Weights of a small image classifier: batches of 64, 5.2 epochs.
Rows from block 6 of a small image classifier, named by matrix and row number. Rows with one number belong to one neuron. Each number is 200 + 40 x the weight over its row's rms, rounded and kept within 0 to 999. All counts start at 0.
After each neuron's rows are labels from the 100 images, of 14976, where the neuron reaches its highest value: "strongest on" is what is common among them. Only what is clearly more common there than usual is listed. The data: photos of plants and fungi (iNaturalist).
# fc1: MLP up (model.blocks.6.mlp.fc1.weight, 768x192), inputs 96-191
# fc2: MLP down (model.blocks.6.mlp.fc2.weight, 192x768, transposed), outputs 96-191

fc1.767,256,210,192,242,251,219,191,205,206,231,223,170,194,289,224,186,261,210,189,206,194,197,261,244,185,161,158,190,130,172,243,207,246,153,169,234,121,203,155,224,207,157,180,228,184,203,186,222,254,209,239,213,229,138,143,215,146,192,172,131,203,197,150,177,137,194,158,157,218,175,155,214,198,267,226,229,163,195,229,196,169,231,191,171,189,145,196,182,179,292,292,188,217,85,134,210
fc2.767,207,228,196,258,249,231,271,164,264,207,195,147,168,301,199,221,219,236,184,180,186,171,178,259,209,241,191,162,234,230,205,226,234,156,175,226,191,217,261,191,217,166,212,220,223,205,206,149,121,134,190,158,229,276,199,245,199,262,215,176,164,287,240,183,222,187,205,171,209,180,170,188,224,233,187,163,175,307,222,259,212,199,179,218,237,192,181,239,247,265,229,189,193,206,143,208
strongest on: class: Liliopsida; order Asparagales; family: Asparagaceae

fc1.407,272,165,156,192,234,187,159,213,154,270,206,177,209,134,189,215,190,231,185,178,140,199,155,256,202,262,239,193,176,154,161,212,207,273,196,167,122,148,232,266,165,210,214,172,165,223,136,256,291,136,167,233,203,198,168,171,216,192,147,249,126,162,214,175,169,207,268,153,233,218,163,170,199,201,194,302,178,216,284,207,214,126,213,218,233,139,225,236,192,180,203,172,201,192,227,156
fc2.407,150,266,199,279,194,249,166,205,179,206,286,201,228,238,234,224,204,249,182,214,165,274,175,270,228,260,230,259,156,215,165,123,197,165,209,240,232,290,149,230,152,180,207,132,257,205,125,118,157,211,231,144,233,253,166,291,186,221,169,166,227,184,235,162,249,180,222,227,194,217,197,194,205,160,198,202,178,176,211,127,153,131,175,221,259,206,180,273,161,231,187,208,222,145,181,246
strongest on: order Caryophyllales

fc1.513,222,183,201,211,127,131,207,205,243,217,217,175,252,241,221,130,244,161,177,253,179,175,188,234,240,142,241,208,194,178,112,182,218,194,214,144,209,191,214,212,151,183,205,167,130,149,163,163,247,151,147,197,204,156,215,182,150,230,151,296,159,205,253,212,219,187,172,123,170,240,219,187,199,213,220,297,161,248,250,192,147,187,227,150,134,198,182,184,193,213,166,219,181,208,266,214
fc2.513,232,184,187,178,159,215,202,153,161,198,135,240,178,255,186,272,195,224,195,275,194,234,229,179,237,147,190,226,122,164,205,292,201,244,159,225,125,171,186,175,241,165,227,139,191,197,275,190,208,212,209,191,175,247,79,205,102,201,205,215,93,196,195,181,206,172,161,229,231,286,237,117,152,205,194,166,208,258,192,128,196,165,201,222,176,174,176,203,220,214,170,193,206,219,176,216
strongest on: order Caryophyllales; family: Cactaceae

fc1.758,144,271,172,273,179,186,126,222,172,159,222,179,210,175,204,235,148,184,192,135,205,271,204,194,180,125,200,170,181,162,187,249,221,184,214,221,248,188,141,211,174,267,185,197,223,167,146,197,198,214,131,176,167,131,148,216,158,214,222,229,177,182,170,221,248,162,234,208,243,211,240,219,244,203,220,173,249,136,155,186,193,203,209,213,249,140,234,214,152,166,240,124,184,238,226,130
fc2.758,235,123,163,247,289,237,161,174,160,185,161,206,177,186,166,182,193,176,301,255,183,148,181,115,174,172,223,218,178,163,278,241,206,267,140,165,227,249,203,213,172,192,191,155,84,189,197,301,265,199,277,237,150,202,162,161,218,229,226,257,211,218,255,183,164,269,228,180,160,251,238,224,234,193,197,249,261,172,192,201,109,204,228,148,240,168,164,144,212,239,175,224,196,217,217,282
strongest on: order Ranunculales

fc1.413,225,223,263,193,126,161,203,265,218,183,266,189,175,199,233,102,142,253,134,239,234,218,274,220,180,140,232,283,244,188,190,274,219,210,239,267,126,188,227,195,164,160,162,175,219,269,174,212,193,230,229,179,232,161,133,205,206,182,164,194,220,219,179,147,209,145,167,221,240,176,199,289,211,178,189,202,175,249,257,204,196,184,208,122,197,191,120,202,234,255,218,234,167,150,174,208
fc2.413,212,215,216,230,204,145,208,209,139,237,203,251,261,197,239,223,237,135,227,154,219,158,187,153,179,181,197,203,294,209,180,236,191,180,236,194,136,187,197,181,198,275,223,155,267,284,224,240,253,162,281,192,251,149,235,185,99,201,170,177,186,297,220,132,282,172,145,198,212,214,163,106,229,207,180,228,251,215,229,217,221,222,226,131,178,236,218,166,202,247,199,235,204,207,209,229
strongest on: class: Liliopsida; order Asparagales; family: Asparagaceae

fc1.620,204,175,178,244,201,170,222,244,163,224,166,245,203,257,223,181,244,258,180,183,139,105,189,189,235,200,176,125,209,220,252,162,243,196,134,213,248,199,159,190,174,183,158,261,150,197,212,143,261,279,263,287,208,212,256,149,174,141,167,230,190,190,197,203,197,212,239,233,245,113,96,240,162,174,212,255,241,200,241,181,175,197,184,174,182,167,135,170,190,136,228,182,265,195,244,187
fc2.620,164,179,215,194,195,304,124,186,231,174,298,167,191,177,160,192,218,186,199,126,148,251,162,227,214,126,253,238,205,230,160,235,200,185,147,198,247,220,206,189,168,192,237,113,191,137,191,265,171,130,215,77,176,145,155,307,220,201,220,181,205,241,225,261,283,194,202,165,215,230,285,195,257,225,194,180,157,166,209,151,209,190,195,208,259,113,265,207,193,218,226,219,196,253,154,199
strongest on: order Asterales; family: Asteraceae

fc1.23,224,216,182,259,226,223,158,260,229,161,232,185,180,186,279,163,187,210,192,198,264,173,213,167,226,183,139,216,170,226,221,223,197,161,176,162,154,213,183,159,143,244,196,153,203,211,175,262,236,207,173,172,199,159,166,143,212,143,195,178,218,195,210,172,230,166,189,211,184,156,196,168,215,218,168,269,281,263,223,151,212,125,163,187,211,197,168,163,198,134,199,184,234,72,178,232
fc2.23,142,179,237,251,172,243,193,188,214,227,223,227,249,158,224,255,234,199,219,94,312,134,154,172,167,237,194,254,182,225,173,223,155,146,206,205,191,161,233,112,165,254,200,207,240,222,231,217,192,185,234,162,242,204,293,139,198,172,190,203,162,250,216,151,221,165,152,197,239,229,231,264,195,199,243,273,184,164,175,149,175,231,186,194,148,212,206,249,140,171,236,129,190,176,187,211
strongest on: order Asparagales; family: Asparagaceae; text has "yucca"

fc1.155,184,227,183,305,158,172,151,298,221,190,225,201,164,264,193,107,216,282,292,174,222,204,230,248,121,194,225,240,235,203,174,159,192,154,178,144,224,214,231,214,204,131,199,238,174,158,217,198,221,207,209,178,249,163,172,180,183,196,219,283,215,181,128,86,214,235,250,176,195,196,159,170,259,224,219,181,173,244,188,251,183,199,133,277,165,157,168,237,193,241,167,188,147,236,176,204
fc2.155,266,160,167,217,177,222,285,144,247,200,215,256,153,194,179,177,229,197,229,213,209,215,247,171,246,239,132,89,212,212,193,277,265,201,245,199,272,182,191,198,243,175,139,194,186,259,261,215,218,143,176,215,168,215,201,208,234,231,196,204,211,167,231,147,162,260,259,228,212,179,178,156,149,187,247,210,139,112,230,199,184,209,189,266,122,185,181,234,192,203,202,177,279,227,181,186
strongest on: class Liliopsida

fc1.654,162,169,240,123,254,198,219,185,183,245,222,194,202,179,222,198,223,140,177,131,210,248,209,279,293,220,178,180,233,147,231,170,171,142,205,182,220,250,208,253,200,158,117,126,228,257,201,147,160,140,207,235,287,208,293,218,165,157,175,226,139,222,217,223,120,186,213,208,145,218,203,175,153,244,182,239,169,172,199,170,302,232,209,204,178,210,197,169,187,173,230,218,230,94,240,227
fc2.654,108,208,209,236,122,174,191,219,140,304,187,179,163,202,215,200,300,290,227,229,233,213,287,174,160,167,257,196,156,122,258,140,218,189,240,153,240,222,156,284,219,227,191,162,165,119,161,198,212,195,164,155,212,233,229,225,234,192,209,161,175,133,154,218,195,195,216,291,236,164,222,184,187,245,279,210,233,209,152,207,125,272,190,184,221,193,194,199,207,225,186,143,207,218,157,187
strongest on: order Fagales

fc1.718,253,218,182,152,199,182,158,284,180,187,182,211,175,178,228,173,192,201,170,238,146,165,221,228,169,173,213,192,175,180,210,214,126,182,234,144,196,216,205,224,155,246,255,217,185,204,146,218,150,179,238,218,184,192,188,156,118,145,154,283,218,261,217,163,212,227,208,187,193,204,262,189,150,190,233,208,263,196,237,140,268,262,115,166,186,217,265,225,146,253,159,205,166,170,164,238
fc2.718,188,229,179,219,226,244,119,258,199,129,230,219,268,162,191,263,180,209,182,290,172,203,205,213,246,298,275,190,192,245,214,180,201,229,114,183,231,122,192,161,181,196,297,184,116,171,211,194,125,206,185,214,198,160,195,222,216,168,150,223,247,185,240,254,231,162,200,175,199,166,238,172,255,204,177,113,205,206,171,187,314,199,152,273,207,196,170,179,182,195,152,173,166,145,126,184
strongest on: class Liliopsida

fc1.251,234,271,118,167,229,168,136,237,226,149,216,206,201,259,212,141,217,193,253,205,193,182,123,170,205,136,179,174,247,184,195,198,266,288,262,186,210,223,293,225,186,142,169,228,200,217,168,197,183,234,178,168,124,188,187,183,98,253,168,152,190,249,172,149,200,183,238,223,245,178,179,124,160,286,219,155,206,295,210,261,238,191,226,219,201,224,174,226,194,189,139,200,149,240,264,231
fc2.251,264,225,255,237,155,143,163,133,148,205,178,148,155,172,241,297,239,212,134,210,209,212,223,129,230,228,187,229,212,217,243,234,189,227,185,256,179,297,166,169,183,170,239,229,112,152,243,171,236,235,231,196,156,172,226,174,227,164,190,157,85,198,197,214,198,250,214,150,256,264,210,183,174,232,164,201,170,261,137,236,182,173,214,142,234,236,181,156,146,186,222,295,199,214,139,133
strongest on: class: Liliopsida; order Asparagales; family: Asparagaceae

fc1.290,241,164,148,113,207,201,173,176,207,218,240,206,175,249,195,281,187,194,199,219,285,171,99,187,176,213,145,161,207,266,201,168,217,243,146,233,184,174,195,127,218,214,195,175,184,235,195,154,213,154,164,193,181,235,217,203,192,152,238,266,204,201,199,235,174,249,258,160,235,212,255,234,214,108,172,232,239,135,215,188,190,228,225,162,236,304,242,110,135,228,214,222,188,225,219,198
fc2.290,197,246,212,213,184,217,231,198,171,167,216,303,189,305,246,189,213,228,217,160,186,201,195,184,213,179,216,238,197,159,220,264,225,174,150,154,200,197,186,182,207,236,103,199,190,201,249,231,248,182,217,193,222,166,166,207,150,180,233,164,242,195,233,177,243,295,284,244,229,211,181,176,126,147,180,210,145,180,164,172,174,178,156,279,188,214,195,213,178,247,210,223,235,200,188,181
strongest on: order Asterales; family: Asteraceae

fc1.471,183,249,241,191,196,223,219,182,175,236,211,161,194,204,178,143,248,170,185,224,231,171,180,207,207,141,177,157,208,169,169,161,218,221,252,238,228,246,224,181,187,138,205,210,126,201,195,242,250,191,190,241,203,245,283,295,172,205,298,210,216,217,134,202,144,278,112,214,216,176,137,155,221,280,220,219,155,166,195,199,158,251,183,96,144,248,174,171,172,249,143,189,151,192,203,182
fc2.471,256,196,177,130,113,171,165,232,182,191,235,220,178,266,204,266,217,252,314,133,236,221,208,201,161,202,178,248,170,233,265,227,108,222,237,220,237,170,132,134,261,281,253,219,253,158,211,109,226,163,189,162,162,211,146,196,169,175,155,226,180,163,174,231,164,219,158,230,212,221,235,203,181,264,234,230,245,167,212,168,233,107,228,176,190,149,258,158,187,183,175,187,212,171,280,205
strongest on: order Caryophyllales; family: Cactaceae; text has "cactus"

fc1.54,258,276,208,226,204,193,201,204,185,201,218,188,174,202,243,221,213,279,185,178,233,159,165,211,218,228,216,211,200,194,244,219,128,235,196,169,180,204,215,177,102,174,160,215,225,152,162,302,195,217,146,200,223,150,253,115,225,197,177,188,187,202,192,249,194,251,174,174,229,219,283,158,194,249,170,92,244,285,271,206,265,221,169,221,196,133,211,190,181,215,136,153,237,209,191,221
fc2.54,165,225,136,124,227,184,223,176,186,191,207,171,275,123,245,234,197,250,200,227,169,193,183,135,230,226,261,151,143,212,216,230,198,213,215,165,192,140,238,296,132,221,227,185,210,229,165,190,197,254,194,127,224,160,159,245,272,105,209,273,193,168,216,245,181,143,217,213,196,194,239,186,150,275,171,115,235,114,139,144,177,170,215,129,180,220,149,195,219,178,188,242,178,200,222,210
strongest on: class: Liliopsida; order Asparagales; family: Asparagaceae

fc1.270,258,219,151,176,287,257,223,182,162,147,237,131,274,251,134,237,229,207,190,210,165,244,204,237,170,220,203,188,113,213,235,184,233,125,165,163,211,149,208,192,227,199,207,145,154,220,212,198,201,204,154,236,233,234,158,206,147,245,172,208,209,158,220,183,231,215,194,174,271,213,206,111,220,121,163,169,179,146,148,187,202,244,240,208,264,180,252,169,215,170,202,196,179,175,220,184
fc2.270,230,216,211,222,255,228,197,244,130,230,235,219,249,254,141,240,210,150,193,228,164,170,202,192,184,169,167,154,188,278,239,179,213,265,164,236,232,170,179,121,243,175,225,208,190,167,204,187,190,194,251,190,238,127,159,201,195,131,198,221,250,190,275,156,207,168,231,204,164,172,126,313,168,215,219,273,188,231,240,192,246,163,181,254,184,148,201,204,139,179,173,226,218,234,123,213
strongest on: order Asterales; family: Asteraceae

fc1.334,225,248,165,308,184,205,126,221,189,176,193,194,132,130,222,220,178,153,216,153,259,208,248,279,172,182,265,242,151,246,123,165,232,151,179,208,199,195,115,191,243,197,199,208,229,260,150,140,192,215,174,248,120,167,140,208,157,185,256,201,217,149,223,153,256,251,196,193,138,218,221,143,194,126,246,159,248,155,166,278,225,236,226,225,217,183,184,194,173,174,227,169,182,215,227,225
fc2.334,187,190,166,227,188,215,290,217,178,181,189,194,276,174,152,255,210,225,239,225,172,228,164,196,220,173,141,160,219,216,169,143,136,216,150,207,272,172,237,151,215,180,236,174,158,195,231,212,258,99,237,205,227,104,192,224,224,208,187,206,159,231,216,226,208,143,194,158,210,141,135,185,151,232,242,246,172,158,220,152,223,185,110,245,240,226,295,158,254,185,198,169,277,163,258,217
strongest on: family: Asteraceae; order: Asterales; order Ranunculales

fc1.77,172,196,151,265,237,198,158,221,207,162,190,212,183,175,160,208,242,249,218,201,204,218,174,224,204,228,201,206,217,177,201,194,243,171,195,211,195,187,144,203,221,223,175,188,216,170,207,186,155,159,199,161,229,205,146,170,266,113,194,265,259,204,248,177,235,292,192,183,292,248,224,192,209,274,176,171,211,141,196,211,184,284,171,195,195,147,243,195,175,158,199,197,307,176,217,110
fc2.77,186,255,252,218,221,227,110,167,98,281,260,190,213,267,187,191,139,188,244,236,140,185,195,205,155,161,153,130,216,219,237,294,222,208,178,199,285,230,362,221,235,172,226,260,182,177,222,198,245,205,201,143,218,235,264,159,112,183,186,164,205,170,215,201,207,186,193,169,211,218,231,184,223,204,219,180,189,172,201,145,206,141,231,156,236,246,187,169,188,199,206,170,195,188,189,171
strongest on: order Ranunculales

fc1.2,203,168,142,211,204,221,192,161,127,184,276,181,129,213,154,189,263,167,218,212,162,267,184,195,207,209,154,183,150,189,232,177,151,114,289,195,123,202,208,231,164,204,270,182,163,185,226,262,209,139,149,247,177,241,238,232,225,167,167,144,192,185,158,205,169,227,231,255,165,158,208,294,124,251,199,138,258,206,209,186,120,205,192,161,139,230,144,154,156,198,209,196,118,250,214,213
fc2.2,213,254,231,211,160,143,217,163,244,235,174,157,241,173,149,211,217,194,254,187,217,211,227,172,221,205,180,261,178,208,160,139,156,225,235,174,207,177,170,215,209,258,238,180,123,196,241,182,200,196,315,163,181,259,107,197,182,153,200,193,212,223,197,264,199,210,222,160,269,170,188,163,224,237,185,164,180,182,144,65,181,202,228,235,100,170,185,205,222,172,214,211,208,232,135,189
strongest on: kingdom Fungi; phylum Basidiomycota; class Agaricomycetes

fc1.460,197,203,187,243,232,174,198,226,162,166,174,231,217,208,253,197,166,179,217,183,100,150,240,223,166,172,180,249,224,158,229,234,180,259,181,245,225,222,194,197,211,208,155,149,178,170,247,189,292,114,193,172,219,242,244,168,226,172,203,236,273,197,195,262,206,156,188,217,193,222,176,197,235,197,264,153,226,133,175,183,185,198,256,191,199,284,248,198,154,201,182,254,209,203,207,189
fc2.460,127,155,247,225,194,143,235,187,252,170,138,233,128,166,250,192,227,166,180,217,225,225,211,210,247,141,165,211,195,152,223,216,199,181,165,190,201,183,228,257,203,145,235,190,172,268,282,201,180,202,170,210,184,243,183,198,232,158,207,196,192,182,96,177,231,205,201,249,222,175,239,151,178,172,243,151,209,229,231,198,177,295,236,221,139,216,159,209,283,195,187,242,223,147,203,218
strongest on: order Asterales; family: Asteraceae

fc1.304,98,243,180,171,229,200,209,205,223,189,215,154,165,191,190,132,193,228,247,246,217,141,252,152,219,133,161,207,253,163,114,211,232,205,232,197,107,163,249,208,199,133,212,228,250,178,194,182,219,144,261,147,230,202,150,210,192,254,169,144,208,239,177,244,196,183,200,215,116,200,201,260,191,193,186,207,214,153,231,221,219,202,258,212,142,146,170,211,171,228,221,235,166,244,153,114
fc2.304,212,176,224,223,205,170,150,271,193,216,200,137,184,243,186,183,245,195,227,191,225,191,218,217,212,226,260,176,168,219,181,249,237,236,185,107,183,184,224,263,85,138,219,142,202,231,198,178,268,213,145,220,190,203,159,299,124,190,174,238,204,291,252,213,132,201,211,196,178,275,262,130,188,183,240,210,247,248,192,152,270,96,203,212,185,216,187,194,210,218,229,197,185,218,169,202
strongest on: phylum Basidiomycota; class Agaricomycetes; kingdom Fungi

fc1.500,186,218,273,193,202,244,205,209,138,128,237,168,155,163,234,205,275,292,171,196,190,152,162,217,179,187,199,153,188,208,209,204,134,188,235,219,182,182,214,196,95,168,173,183,211,185,176,255,179,178,177,138,272,217,251,161,219,205,166,191,161,241,131,238,225,137,138,230,229,166,189,177,195,227,225,168,202,242,277,167,270,248,245,243,211,197,197,187,198,237,171,225,259,175,228,150
fc2.500,194,215,145,165,223,207,253,197,224,173,192,174,214,129,278,263,158,221,181,155,170,220,173,207,256,169,265,194,166,193,179,261,209,192,183,213,140,150,226,225,176,237,204,192,267,191,171,144,214,192,160,170,159,233,222,148,171,132,239,266,215,166,205,163,167,153,226,185,179,189,226,197,203,209,204,160,259,203,129,213,242,164,198,192,197,191,217,169,219,220,220,208,189,214,168,241
strongest on: class: Liliopsida; order Asparagales; family: Asparagaceae

fc1.548,161,251,174,248,172,199,210,254,222,169,209,215,162,191,268,163,192,254,209,168,228,211,189,205,219,191,151,213,202,188,230,260,243,114,212,236,210,269,162,217,95,230,156,167,238,174,155,246,166,225,184,198,244,170,134,159,115,138,200,194,201,215,232,151,281,141,253,160,209,214,228,215,210,236,130,175,211,207,239,60,196,167,146,216,185,175,132,197,192,195,195,197,232,157,241,219
fc2.548,147,271,224,223,195,184,152,197,167,178,183,207,212,146,210,239,230,190,177,62,263,172,217,188,206,217,185,165,223,209,188,258,155,223,203,175,209,219,191,139,202,268,175,214,225,238,217,193,199,234,162,166,250,196,247,162,187,211,202,186,233,166,182,243,220,190,178,202,218,265,224,229,123,144,226,192,197,145,278,145,209,150,209,114,180,252,199,230,243,243,162,160,211,172,300,246
strongest on: order Asparagales; family: Asparagaceae; text has "yucca"

fc1.112,234,179,196,247,187,193,211,265,186,170,206,207,283,186,209,187,207,177,219,160,218,216,184,212,181,114,225,181,221,223,265,176,167,63,240,258,220,141,189,150,213,251,211,190,242,175,232,159,211,235,189,158,233,159,192,222,229,163,271,233,203,200,205,228,222,124,122,195,152,146,234,165,200,164,270,202,182,184,239,186,147,133,236,199,227,182,271,177,199,194,220,112,179,168,139,198
fc2.112,145,145,174,213,213,137,111,229,259,198,152,187,213,213,286,221,187,180,181,148,212,148,254,237,324,164,166,215,204,186,213,267,196,232,151,267,152,226,224,242,180,204,175,208,236,154,247,211,235,217,235,170,106,242,224,221,179,188,237,142,191,189,236,206,189,176,249,212,244,174,192,217,166,250,209,219,212,219,230,175,206,190,233,199,242,265,227,170,238,168,220,217,216,170,104,194
strongest on: kingdom Fungi; phylum Basidiomycota; class Agaricomycetes

fc1.0,228,189,259,211,150,257,176,226,187,224,226,259,228,180,214,173,170,199,256,192,162,217,203,214,218,172,259,175,154,240,280,139,190,168,199,189,179,129,218,180,211,183,256,202,260,244,241,225,143,279,133,271,228,161,120,191,254,207,189,232,240,264,219,200,213,205,213,193,163,208,159,263,178,147,146,209,198,236,242,184,194,224,183,185,141,244,208,211,256,202,243,193,220,205,218,144
fc2.0,209,186,241,193,159,265,198,125,250,229,195,203,181,214,177,141,259,148,233,153,268,222,140,171,256,226,167,192,210,241,219,137,192,231,226,228,145,216,218,210,221,187,185,109,224,180,267,184,239,189,221,228,230,205,179,218,190,294,162,219,150,220,213,227,249,340,202,149,202,229,153,170,177,178,213,188,170,165,237,204,253,121,250,198,207,213,231,189,260,171,208,160,209,151,146,139
strongest on: class Liliopsida

fc1.560,163,186,204,203,242,141,160,300,220,194,183,144,124,207,156,150,181,250,218,172,200,230,239,243,177,197,221,235,174,282,165,211,233,223,254,192,228,218,123,141,152,153,227,199,170,150,176,201,205,277,257,160,201,254,123,208,219,183,177,232,206,228,207,184,138,205,141,218,108,137,238,192,188,212,166,193,217,179,225,241,247,205,256,206,166,262,132,136,198,158,272,199,168,152,247,180
fc2.560,213,125,163,238,170,207,206,276,169,244,194,162,235,156,296,206,229,194,157,246,182,238,188,180,233,207,246,158,186,271,183,166,187,195,132,171,238,127,147,179,232,200,251,273,204,203,140,248,194,215,121,266,195,299,153,216,139,207,150,201,220,223,224,289,144,236,170,197,221,207,244,204,240,236,218,226,233,279,168,253,228,205,217,149,213,225,230,156,161,236,169,264,249,199,263,209
strongest on: kingdom Fungi; class Agaricomycetes; phylum Basidiomycota

fc1.365,143,188,246,258,231,222,155,253,140,221,174,169,159,238,243,209,270,232,183,248,209,280,236,128,196,172,242,254,148,165,185,221,296,176,270,192,215,218,175,229,190,175,182,206,180,224,184,214,172,220,208,160,143,205,224,229,221,217,243,230,228,132,247,277,262,181,161,175,223,182,202,219,177,206,222,222,276,189,143,180,211,206,233,197,201,272,291,235,181,183,196,238,199,209,177,217
fc2.365,183,129,210,94,191,144,184,188,237,138,243,164,157,190,193,174,139,165,210,208,163,163,248,243,117,197,220,199,226,193,191,256,205,176,188,264,197,181,199,179,197,266,247,172,176,231,219,217,231,198,252,267,253,174,208,131,191,151,253,186,274,295,166,203,199,135,229,182,154,174,187,178,157,154,233,190,220,182,152,185,176,211,194,180,202,206,204,146,235,163,179,228,145,229,218,213
strongest on: kingdom Fungi; class Agaricomycetes; phylum Basidiomycota

fc1.608,177,279,207,242,193,215,101,181,172,228,201,152,212,108,190,238,180,130,223,209,122,246,201,234,213,283,164,236,246,240,189,200,205,199,232,144,260,257,224,226,148,211,88,191,234,258,179,167,200,236,157,103,201,217,208,130,218,260,173,316,261,167,222,254,215,217,262,151,231,241,220,234,204,204,107,260,142,174,152,175,202,222,185,188,247,199,179,281,246,156,151,186,181,234,219,170
fc2.608,226,199,246,169,246,225,148,258,239,130,223,171,201,195,182,186,195,213,195,184,240,174,222,250,249,158,196,192,206,175,128,241,217,199,168,186,186,204,233,204,250,220,153,221,75,243,254,98,246,155,136,208,230,87,238,224,247,193,116,203,224,243,150,198,203,232,271,77,173,203,182,160,212,250,157,166,267,199,175,205,216,148,200,248,195,187,154,150,286,171,251,252,223,135,266,194
strongest on: order Caryophyllales

fc1.638,215,200,169,187,160,195,209,214,234,233,142,194,190,209,255,179,179,235,206,235,122,171,234,212,182,170,263,262,174,183,194,243,214,192,201,189,198,247,179,282,138,213,122,187,240,172,101,315,264,182,162,170,216,195,167,158,220,204,230,218,205,221,203,143,175,164,196,237,228,205,212,193,176,211,146,111,178,197,295,202,270,216,231,193,138,202,138,164,191,143,212,255,266,167,238,229
fc2.638,221,199,271,214,214,175,225,116,197,146,198,218,257,169,220,236,241,207,200,107,201,132,135,153,130,148,203,137,205,219,197,249,171,165,188,196,215,191,210,214,156,183,204,171,270,180,175,246,211,205,231,203,153,199,221,210,111,171,198,206,176,248,224,276,223,195,164,187,173,254,186,222,181,195,213,156,193,237,170,127,184,183,235,127,232,224,221,157,227,230,199,249,246,187,234,203
strongest on: class: Liliopsida; order Asparagales; family: Asparagaceae

fc1.65,204,246,248,241,200,171,184,236,129,138,206,150,183,169,182,187,196,149,205,183,272,225,286,254,231,215,229,221,184,192,131,136,217,175,177,212,240,209,146,266,256,245,225,222,204,200,193,199,154,203,188,182,167,156,135,206,172,107,223,222,203,215,211,95,246,145,183,198,189,229,163,193,237,192,249,197,191,187,136,263,249,209,216,187,191,230,174,172,205,197,222,222,176,220,222,150
fc2.65,138,213,235,219,192,215,250,179,171,236,265,135,255,223,153,217,164,173,183,189,175,146,161,168,217,189,138,206,152,211,143,261,65,212,202,195,222,202,134,213,126,172,200,261,204,72,188,179,187,162,209,228,240,171,241,164,242,279,147,220,216,228,241,208,187,257,178,190,237,224,150,212,196,193,211,228,215,183,209,149,169,174,274,205,262,175,209,208,192,174,143,144,207,189,220,276
strongest on: family: Asteraceae; order: Asterales; order Ranunculales

fc1.79,163,178,288,165,209,150,168,220,180,164,217,162,161,217,220,172,212,211,202,218,214,237,210,225,188,198,234,152,210,111,192,188,227,167,237,173,225,181,168,150,153,182,272,294,141,174,227,193,213,135,253,139,135,187,174,175,223,234,232,170,212,190,294,197,262,134,218,193,145,207,182,197,202,181,198,240,235,246,223,278,178,261,184,150,118,185,242,213,185,170,235,180,149,133,237,183
fc2.79,137,190,246,211,179,195,202,147,196,216,244,224,156,203,202,228,208,136,262,162,247,145,158,141,144,175,157,186,151,185,150,236,211,128,170,230,232,265,251,186,237,282,183,193,262,160,212,172,239,238,198,190,150,156,257,199,204,145,228,219,183,196,176,255,201,177,126,201,178,221,278,230,151,188,254,199,202,208,164,133,168,176,212,239,214,188,204,232,188,200,146,178,213,241,169,224
strongest on: kingdom Fungi; phylum Basidiomycota; class Agaricomycetes